Weights of a small masked image model: 6.12M parameters, 203450 training examples.
Rows from block 13 of a small masked image model, named by matrix and row number. Rows with one number belong to one channel. Each number is 128 + 24 x the weight over its row's rms, rounded and kept within 0 to 255. All counts start at 0. Numbers have three digits each.
After each channel's rows are labels from the 100 images, of 14976, where the channel reaches its highest value: "strongest on" is what is common among them. Only what is clearly more common there than usual is listed. The data: regions of photos with short descriptions (Visual Genome). In brackets: how many of the 100, against the usual share in percent.
# r30: branch 2 reduce pointwise conv (model.blocks.13.r3.0.weight, 168x384x1x1), inputs 192-383
# b30: branch 2 3x3 conv (model.blocks.13.b3.0.weight, 252x168x3x3, transposed, each kernel summed), outputs 126-251

r30.106:116123066119132188119120089168088103137120129137129126060105132114123121168107111170164103121135142125117134108148121148106084089120141111088099143124089122144106094169153099137129095130175153111135163156146137109134119123104163097076161136094139123133137111120139159123127145133090143122113090163148104136088139127128181107118096146158157116163109128104148162120122100138090156156123135139118157143137106122146105133142160108094132121100137144156155101110144111156123127125139145110113133139118130135106113135105099122111099143119150160148155150137127154113121156098138104144
b30.106:117104135077115170143124164153135132144104124143115113151159121121148083141132104088153150150164111137122093155123101140136149123127168161126137068107153102113086144140107095158156107138158154101118144107135164116113089134126140113157151149165156132148112120120143166146166125121145138107132092113100136097141140144153133163144111117167153131127168162144087062108084154113175103
strongest on: text has "white" (31 vs 11.5)

r30.18:112112092123142111150167067164152132110122141076099102169097122122160133148140122137108161095122145142175152199103174150139165139146143143141136106141118118122151135083147134145140107140147100158147140113150131141096119127099118132128137127137126122131104138093127149141115068160113144123138132159151131162136146128112130124145134130132121139155132150104107113133127128118121157129105123121137174152143150148114120099103151116167110094125088124181127117148115114120119135145178122136139121134125144155129161105121109106109142116178138135116122107131124154134117132190119137125
b30.18:118092120156130142114149144118155122110108100127112095112112081141116088142128132178170171158122122144113124078153140151092133139111152121142141088123114119130105092141166088076130094130136169102119152123114082137102073154158151136143132081118138172142112100107129150143129092159102133143117090158104156136121121112125123136170125100128142140118117107106127134163127108159133138
strongest on: text has "white" (30 vs 11.5)

r30.86:176125127143103148080059156140076160156173134152049121124120123110128156141106117075110122119121140144115097124147140144130144129113123152123135122126127147137122152090160113170146115119105116094142149127162099148134135115088129141133153142100138128119112143119053176184110130126114126141120157118140136124147121119177119117147160173144104123109163145127109123101136120146145129151130112092140143133121158148121168125111114111147163120127159152128141134127108142112101082145101157117139151124170126108146159126139108105127125141137095138144115133139134101124060110185167161101
b30.86:161147113149103153138164129139139160152128137098141086123096146115150140144123104120130109108153137154121141119163139127137131134134089155106160094147128102124132136121098164150165152137129128064159068151146144121095177142170125110129130111173143155138120120152133171136141114151107151143146102124117127126126123148120179157140114133195150103154134144163122110168110135113164165
strongest on: text has "sky" (28 vs 1.7)

r30.162:142099124117126059134121137135145087123097099129152133110132122133143149108177136110125089124143111136140128125142085141133130090146111119131139127134123125142154148110110133111140126152145094110132141159152110096137102133128135131108127112162122093153096128139098139118109093099162162115122134142150152131146139132117125150152095117121143118119113143135128126164139145142142129095169131156066103120133103093136142115156118142133130137163159153151122144135114110154112113095105101132111126128135117117131135118128150133144163158151119163125169131123132077127174133133117144111
b30.162:099133164084132155145118095103135119102123124120157126122115089088087091132124107117168088100149093066121125135108127137102140086135128133129143162148169094135077148121107127152118153097138101139126088176087182105083108083155111101104087077111141146112117149130109102148123140161141126122158092135121129135100119091101147160098111144125155115125106161146076128133108144144124141
strongest on: text has "sky" (38 vs 1.7); text has "white" (30 vs 11.5); text has "blue" (27 vs 5)

r30.98:181156132131163141132147103114132184114162126096125126098113173153122117182113127142119139111154099160185091143117138153082144152119148141128150126100109152147136114092127145146141113186112149109128155092163113130116200142116123122163145146100110125183119130105096174094156105153171136097119138117138135150144144117130142096125135119110121147106130159138094126154102127090145130090103108182116158117133116133144112088159166130126132122145121101122135125140152111131112146108072139147137133103110132135107144160111127163138125144146120100127124113134140137120121150117121134109
b30.98:114120120135096111153136163123143126129133079155123138124130127107115119172122149095152124168131094170139167104128111124120137118181185146149147143125121139164135098117086115142100143114123122125086144131174141185141096116124131091126186107139136135102135124169151148150141142131098152224164106148148117112100156119151137104174107131133117133121107154122163121127154143185144115
strongest on: text has "sky" (28 vs 1.7)

r30.13:153120086086116151108082126174130161101169154147132125117130113133151132108127177107130147113176128120125120129113139176137125147085117148116145116116159119123160148131168139145115053132128146123120097076139144138149091151127117111135117108135149080161093138108126131095120113088112162103118121095113146157204187111135164157142146135095112154121119121153139135149100127140129129161121084169144112141142137142137125164113140128088097150141084136107146152139131143143122135138108116135142150118133133141147125122144137132120122144154143161141126152124120106144154145180156171168
b30.13:126156121133102129122128135100145117137131132102172086142181155125163115149167086090108099099148144129121125120104126125115183147101141132141123150173129067139153139115142118122142149128127102127158148105141156107176138138175153109117137130140153153136141158156160137090137110117106116147171073129073104117172121125141140107161134141139145133100110083123116118103150150083156125
strongest on: text has "white" (29 vs 11.5)

r30.167:124134120128144107088097074164132161128118139112145097154126109117151101115146144134108162140172098073116157110105107152097136162108149108119134116188155138174156155110133176124119128143151100157144145106109087095162127137147152159139123114121144111136102106130123153151100125119123134107141138131141151111164155176194135163143162125090138116140151111149083113100099124133153098108135116117113099119119127167134146154119130133166134124159155120152127125162122121105124130123114146134077158080137122131102112121108130151142164101119114152133165119078160131136123159159134179143
b30.167:168199110120151149132128137116115120140103115128149081152110127145153139151120138136166124154137126124130148148139090127175093097160116125153106119090122107106143145148156129119143202139139122140136153168117120104134146153123150093121123116158098083123122157163134160113160137151147099119121131173073173140139156144099148106082145143117119152109145172123129113116152137163133082
strongest on: text has "white" (36 vs 11.5); text has "sky" (28 vs 1.7)

r30.5:121137107146124058189072107130143126111134103114125094166150132095137107106175130118162103101135129123112106133160140121090095129214146108163099142127151111156140101151093114105129085172109111121102135141135115148133126098082110153142158116147149151138105131132109119109138144143107160101127101116118141112103119125099077101137106121077137131129130139129122104145125123114148103137136147122112106115117093105169114141090129159134121091126112148101105142134113169134115142110121129144156113133141122139130142154107129106144116103144127129128173160137121130157129149127141133119
b30.5:168146128134115126104132148167145147141095135125182150128110146151086151086104153106079130108105073141095134134077137126098146116147131111084171131128108127152124126111088141129181126102088142160152088124130101126082159136118093143124131092174123093122121134135109113129126091140146125135116157129146127136184114171085152100070122177125152087126105136109112132159152170131099087
strongest on: text has "white" (33 vs 11.5)