config.toml
model = "masked image model"
dataset = "regions of photos with short descriptions (Visual Genome)"
crop_scale_min = 1
horizontal_flip = true
translate = 0.06
mask_ratio = 0.75
norm = "batchnorm"
init = "trunc_normal_002"
optimizer = "muon"
orthogonalizer = "newton_schulz_5"
max_steps = 2600
epochs = 0.8
lr_schedule = "linear"
final_lr_fraction = 0
Rows from block 11, named by matrix and row number. Each number is 128 + 24 x the weight over its row's rms, rounded and kept within 0 to 255. All counts start at 0. Numbers have three digits each.
# bp10: pool branch pointwise conv (model.blocks.11.bp.1.0.weight, 48x384x1x1), inputs 231-307
bp10.0:127172159130127108131167153150145112114091140116104120134133132110111093145119165102098117120121118160118094127129139157108137173158137098104107092127119093178139152147129127138132106079149128125115129122110163134097180118160143150
bp10.1:114129111119147116110161113096123120115109145119134133136106138103139092113101138153156118083128142094093162145134104090132103158121095107128133102108143152135148132113124126140116111124111090108105094146116111066108157112126100116
bp10.2:142099151105146140109121137150153075122159129111133159144092102142117143094131088117137117102128122114183091144114137097156137122148123132143097098112127137143123112126129120122137101109109114117124109130123129149124190125142134111
bp10.3:133103131110155072137093119108104059123131108112109139129094140094132118120144123134144140126172133115138140122109154145130111074116095136106115163139106129130106109141143163107102088136140113109110153098125131132110106120193104131
bp10.4:134140152141118135152126098138143130133162133163156172116148173148100137137132129154120136123043126129149113108116139172106116118130176166110158116149130141119134126141142145155120132102166173153136152106149113168136129117071137148
bp10.5:113133153124107147148129120126146125130158127109139181150179118126125110128067090128144124126125095143121098138088151147101122095123061111089123139125156111119126095124133148119145152129121164127099114155089119167134139138088149122
bp10.6:108128127111141145154156145117098112102117094118131119146098139134116115121125123103133136133143125114139092108118160097102165121122125101143144118100136108137089103137139169114129117135116156141114120131131106133097134124128119094
bp10.7:157132136133132118121124115121165140116129105166146112173128166127128164102103158151143136099116099155147154186120177145110151172114194139101121121101141136119154133147128134188155106115174107123155153144087101133106158116136151145
bp10.8:097109126085115125141143142139149120149116130141111144116097123118113120120159108140105094064153163138092102141167150110135144118142097122133113109116090148195125116118152151113106086124109121091131132126092187083111133118169103092
bp10.9:135101132098138138123131100142143134144102144136147123150148135098138088127130141131135139111154154110119110134119111106160113146125125112112170111158128109160081120124131132130124096122118103079127089132107131128132162117192108115
bp10.10:128159103138116150131138132132133088113130159181126107119117163122082100143164139145096143166165097099138121134133089107133109121135106140101176111135172133113126109154144108104130140134136147142129110150119167125134153132154133120
bp10.11:144119139130134159133066123113107202119150138127133143192160162150101163139139162122144116141120125192137127141132143130144141120108127138170105189135126115106134108133131130148127166136123144144133132148151124142144108156108111127
bp10.12:120101138110131163150112158113133105110124151142131154116153146121084119129117118110120105105138141114112104089170129116128118161101128162116118133141123159119159133148152113145149134126132130144123125144127108133133166115097135116
bp10.13:142123059115130138155151128089119092147120107110114103092159089115104143101114115118149097120118120113083115102095118128071131131117109131099118113125134076126100125142120101117171146154092143137134131142136119139109103115112152120
bp10.14:118102138112113090141098114126148134119123121085130128166142103123126157091127101146115124113109113166157104129114153132122117140175141135135135138147110142161091146139103153143119139157109155142169116130107121114113102142108147109
bp10.15:101115100149116126162097137106118078122125098130136148137113155130141113143142126141158157116084129119138144150094122105144110082113088142120136122124103143172116091114135163106099123145102164104112135120138137090154140119114157117
bp10.16:111111126112136157111096103133132118129131129103140105100126117083123069137120071137131112097111126168113084121146110111123091098089079108116184135144116119147090080117100098077124144130141137111122155116130144120126109126158132092
bp10.17:108123080146120172119129111128065103117148144138129112119147154135135140143141144101135146151099123083187106142136141141100114113116141126153120143148143131115120124102093108134102097114091104111126105151115133134130105127122140163
bp10.18:085145147146141127137124130122138117112142134109106111114106103142138140125124136154142115132097111084136097130143169153130146137150110141105094153105105149128161116113116128129107162082140127128134122130127134109119142099130160101
bp10.19:126140113109134154129125134148158123118151088157148065103123140124116158116154110129124167128138151117132120160118126124113121147119128157105158111103144162158123116132116126125096115144131123113123136155126087126113117124143109097
bp10.20:108147120145087149118112111134123136140112148123147129134153110131131138113129121137136105156094157144108116121158135132124134140119159119134125183109142154133131157126102147121081162149121147128154130130132146134106130129154151120
bp10.21:117115093147116144129152141141113082143114147131125148101151119098116124134169100145124110111126144065156117130125136131122151095172109115113105100114142143117125089125160144129135130118117143101120157147132137118103120087124135100
bp10.22:129102123128139157121142104129127118121128131110140088135139130132124151152126131156129156110145119120124148138141116088152163064146109083140116108142119148147132121119166134141120153136129109126109165160139111092117120149144126147
bp10.23:079119109133093131137124122118114149130108131081131115120133111124132128152130104129132110112136131118116129123160124099135124055182108098149135087099114136117113049125180125137099136121131110101105131114130149109124150085146128117
bp10.24:116119142103118138113117137145100087112104167143120131148129141117090093121150124099156113107167106116119111125181117094145118113150135105125169130135119161140098104133173149132090114135121161110149141132108129112142146109158131121
bp10.25:111083121143149163127133137127115099132154103116113136137165123168127135134124117114105130122133142103115110111147111146123127115120127124117132140103129096143097092124132114105163163129154097123121071089136138111109116153113120137
bp10.26:123141156139119097121126162108138102138117115122142144143112109129154144129081146140126128110136125130126146146136135119124146132124165100139136150114128133139153118118116157166111098117123118161122066109118122143125099135128123109
bp10.27:133123153101133127149171108140173137147145130131121129140115075144148101138111182126136110142149145107133142146140131180143123148130132152110087126127123109132117142093108108080114091122105118142159132107106129119119115123182098128
bp10.28:114095103149154153074100106125129121121105119099113120103125079112116149148154102107118122147112143129082096138151096119132130148148127084131113073127139139126114117085084126125144145161091120109099108095114127130114104110113135121
bp10.29:133122124143131090128092119142105115137093162122107133125089121095131153139158126138108109092163190108103117115155118118153147149161118148108110080101137127123121146125137125127163125130144129100134114129123113103115110111180129117
bp10.30:098140093093126125108121130114124131099111145174141138120113147102120139126121113148138173120191118108132153131101135153121103098159089138118083156167127184134104100116180131119090112127098141117115106130144148087132114064141141126
bp10.31:110117139124155132128136095109137138096109115151113130114129130116132151133140122116104124113184150131139114104110169115104149126160132111151109139149126123106157068127158118130137162108140110146143129139134150112129160115161132125
bp10.32:097132145107102155128139123130135136158136181148123144132122165112127113155128095143133150135127134119140084137182111137150108156108163116146137093129127175151123149120093149092107107156137137103133123138125171114134133119114124142
bp10.33:119120149162164093121126137105113139087129096152121139115131158128168142090130122158132173143087113123133160145089126118115119121070162160114160098119127101104135140147130122090112106118122125154156092125115106136147126141019115113
bp10.34:144113139093153147135110110076110119123098115127144136136149133097156074102122106123139144109132120110119171161090110108152099121133096151110124098152141128095106125150170139131126090163089123110107117113122102108120089109118145106
bp10.35:142130132138108136151121138144137076164139112163132128109148113136120125144138168113131124097147159164138157113118150133141142104084157134156151138133135143135140104133116112131116179147165168149158139145152137146140124116125142104
bp10.36:134131146111121147136103125152121113133120176153112127174177125160102125131120157082138132126083125123117110096158136145115129142173142159132133132136138119111132138132111145098161122113123141163148164092123106146150123148092155120
bp10.37:148127125122135159130109145177164117145143152158144084092123099112094137101142143187128148139196152099128126152167118125167169143152164118190183152109157129106148155182137137148162092149150133146149129131149147115134141144186146118
bp10.38:129151117120136111115118155120152169120099173128123135123124129128120136154136119115129134117108147121099125111146119144138131152129109107115132084131136125122103128110137103129146134142076101123089077107116129133112116132113094134
bp10.39:118108134121123133163136098146125094152133102120125128147144107146133092133078140092112130113117149115124127143107120154123109130092147125125132134121121143113159161117079143098120135134147143160122138124108150103106125150146100145
bp10.40:081115102113124136140107136113099128137121156116120150136134111116098131155136117144106113125093117093110121111139108146170099136110127112109166128134138140115122149122083112119117106143111135113105117133132129142116104133094121108
bp10.41:122125126109126106114105108117149141125119143135095117144100096097130110101124112127128126113123155103096079119144100133137169163158137096129083119127140134130131144119095150160169102132114144098138113121076116099127086076125113131
bp10.42:104122126119149119142133107109165136115150165131146181144134125113136124145140099143148136127116124118169115113136102120115120115112130151106128089138146114094135120140138113122132144123131144147138129160113094170121140126098124125
bp10.43:132137096080140116101119138113110139132093115102132146099076122098149129113136055144129137126107137119104134123146129101116134089148121120116129150073100166114060135126133114125126147127082133094140120133115186085149148125134103106
bp10.44:118094122104155155116133128135115138137163126126138158127098123120115117137156081132148121136131136135153113124136106092121135112143079137144139091105100153146101112157143125104134133139117141143106128117155156149134134148146132119
bp10.45:140169125125117143147140128155112108142121134142105135119125144108125113094081149136125117118150102116151149126126114137116116120164153135120111105162146122103159164133145124163120123159179150111128132137131091149135120135093124134
bp10.46:154112079139145163138121098132176091123145148149142115114142171129138126095111153128094125137153118123124126152118111105142125174140133110124122126118130126137154136141152137126139086137122135136114150125111142095141166101137129156
bp10.47:115132133168139134138139139145113164107157112163113098098117083147158139118126122152155133156133142093130146123108128172122182131102114127144123120121141114141134143115114115126155136109155132129116141131150109131144142092132141135