A small masked image model, trained from scratch: 0.8 epochs.
Rows from block 9 of a small masked image model, named by matrix and row number. Each number is 128 + 24 x the weight over its row's rms, rounded and kept within 0 to 255. All counts start at 0.
After each channel's rows are labels from the 100 images, of 14976, where the channel reaches its highest value: "peak at" is the part of the image that holds the peak. Only what is clearly more common there than usual is listed. The data: regions of photos with short descriptions (Visual Genome).
# r30: branch 2 reduce pointwise conv (model.blocks.9.r3.0.weight, 96x384x1x1), inputs 96-191

r30.15 [119 124 129 160 100 118 127 127 146 121 131 109  91 129 143 127 133 150 153 117 150 130 122 128 157 138 156  96 116 143 112 101 149 148 101 203 148 139 107 119 148 143 136 159 124 113 167 159 117 126 131 131 178 147  94 105 127  97 123 231 118 116 108 101 144 130 131 117  67 121 150 114  98 148 126 133 144 135 150 113  97 131 136 113 110 140 134 163 114 184 125 128  85 121 131 110]
peak at: top left; top centre

r30.31 [114 134 138 151  91  81 113 129  94 123  72 198 134  92  99 138 118 135 103 133 127 152 124 144 120 109 140 158 159 101 146 141 158 143 153 132 154 102 102 167 122 129 128 116 155 113  85 138 161 158 118 104 120 148  78  92 106 131 108  81 121 117 134 144 122 118 111  92 100 148 170 151 112 102 120 173 116 108 108 149 106 124 115 111 169 119  83 106 167 125  91 122  77 132 147 165]
peak at: top left

r30.70 [115 145 158 146 152 107 119 157 105 123  73 139 134 141 128 169 123 113 167 119 110 107 112 121 154 126 167 101 130 113 126 127 145 125 108  84  77 167 130 111 105 133 115 131 115 143 137 133 138 144 130 114 165 171 122 167 123 116 139 115 123 107 149 124  62 114 108  87 146 118 128 132 137 140  98  97 132 142 110 134 130 106 137 136 102 136 132 159 122 145 122 168  99 152 140 134]
peak at: top left

r30.76 [163 175 162 114 121 135 107 109 134 109 133 153 129 102 150  79 133 125 119 141  88 159 117 121  90 138 133 123 150 122 136 141 103 135 143 130 117 129 114 164 102 147 142 130 115 142 148 118 139 169 140 161  92 132 162 158 105  74 108 125 114 102 145 121  84 131 149 144 107 109 105  84 158 135 134 144 102 132 168 143 120 129 138 106 132 121 145 142 122 180 112 150 104 141 159 142]
peak at: top right

r30.67 [ 79  96 132  90 185 121 124 127 142 168 119 114 134 157 104 137 132  68 133  92  89 111 158 136 133 105 105 129 124 145 147  76 108 123  85 119 128  76  88 136 150 108 158 143  60 152 130 118 102 108 151 135 163  79  72 130 110 124 146 104  99 131 112 130 119 131  98 111 126 150 141  89 108 155 109 116 153 128 108 165 137 124  93 141 107 118 157  66 156 129 171 115 136 139  99 118]
peak at: top right

r30.6 [120 175 121 114 170 114 156 134 165 124 156 125 131  91 128 133 111 132 114 121  75 132 156 145 150 136 121  98 119 132 118 119 129 117 103 158 132 159 139 160  95 154 137 150 128 133 140 185 127 141 138 111 167 141 127 127 141 123 134  93 126 136 130 165 124 123 137 124  98 145 113 117 129 132 174 136 157 150 169  94 103  87 148 151 144 182 146 146 141 124 138  97  98 103 111 118]
peak at: top right

r30.42 [118 154 106 115 140 128 122 110 146 139 138 133 135 172 134 126 110  97 153 123  85 161  96 178 113 122 145 124  88 147 129 165 110 166 159 117 114 151 145 149 129 107 195 159  89 145  94 171 106 120 104 169 150 165 157 124 140 142 103  61 174 104 114 139 150 119 154 123  90 128 127 112 118 119 181 106  93 106 152 111 140 134 125 131 127 124 144 101 131 153  98  72 162 148 145 131]
peak at: top right

r30.69 [185  81 123 138 142 145 163 130  69 127 168 119 114 160 158 114 109 115 141 144 106 179 125  85 161 116 139  98 112 113 112 182 122 121 110  86 157 123 143  98 124 139  92  68 119 165 191 138  90 112 151 152 118 104 157 116 123 116 146 129 142 106 155 113 117 119 156 127 117 117  83 146 162 143 106 109 119 161  97 123 138 131  90 133 106 172 152 137 137 117 146 119 131 111  92 142]
peak at: top left; middle left

r30.79 [116 136 152  91 134 124 126 127 149  79 148 111 144 138 142 135 122 149 118  94 118 122 130 110 126 128 116 175 136 147 110 122 151 125 123  70 140 120 112 107 167 120 106 104 158 142 117 127 124 141 125 158  84 130 131 134  98 110 177 129 146 139 157 124 116 124 119 127 111  90 114 124 165  95 101 140 110 172 136 136 129  76 106 105 141 120  98 140 129 134 132 166 154 110 142 136]
peak at: top right

r30.72 [162 113 191 169 104 144 131  98 105 130 170 173 121  70 122 138 123 186 137 112 144 147 125 109 106 108  79 180 109 112 105 125  68 140 178 108 161 112  96 117 107 126 158  69 135 110 160 100 142 114 105 117 102 134 124 121 138 136 130 165 120 117  93  95 112 147 154 171  99 148 141 126 130  97 146 134 112 133 121 122 123 149  98 127 147  78  77 123 117 120 139 103 119 129 136 104]
peak at: top right

r30.95 [ 81 126 150 151 125 145 115 115  82 117 144 101 109 141 126 154 118 137 152 121 115  83 149 152 145 151 123 121 143 101 187 120 105 168  90 124 105 116 129  89 120 159 123 110 119 142 120 124 163 115 126 147 154 134 116 120 131  93 137 103 172  94 112 134  88 134 151 105 166 117 138 125 140 119 163  83 103  92 149 134 110 174  92 151  90 160  92 170 128 140 120 103 131 151 143  88]
peak at: top left

r30.68 [132  84 115 166 147 167 145 106 124 170 144 119 135 105 133 112 120 127  98 110 144  75 148 133  89 138 113 141 133 141 130 110 112 151  80 166 153 136 130 137 112 167  64  96 130 131 152  83 137 138 134 125 104 115 151 114 138 118 156 173 104 152  87 135 119 124 122 135 108 137 100 125 144  84 152 129 102 122 153  87 104 131 113 120 135 106 129 137 130 160 153 149  96 171 110 109]
peak at: top left

r30.40 [107 121 110 126 120 151 140 123 126  97 100 121 151 144 146 148  89 123  75 111 140 132 148 103 111 141 126 125 145 135 113 108 131  93 141 170 109 170 151 135 143 124 113 111 137 189 156 148 139 134 126 137  64 113 116 179 155 118 150 136 207 140 133 132 120 117 138 108 132 119 110 115 192  87 143 120 130 167 160 100 118 128 115 125 117 117 147 137 114 127 149 100 140 132 149 119]
peak at: top right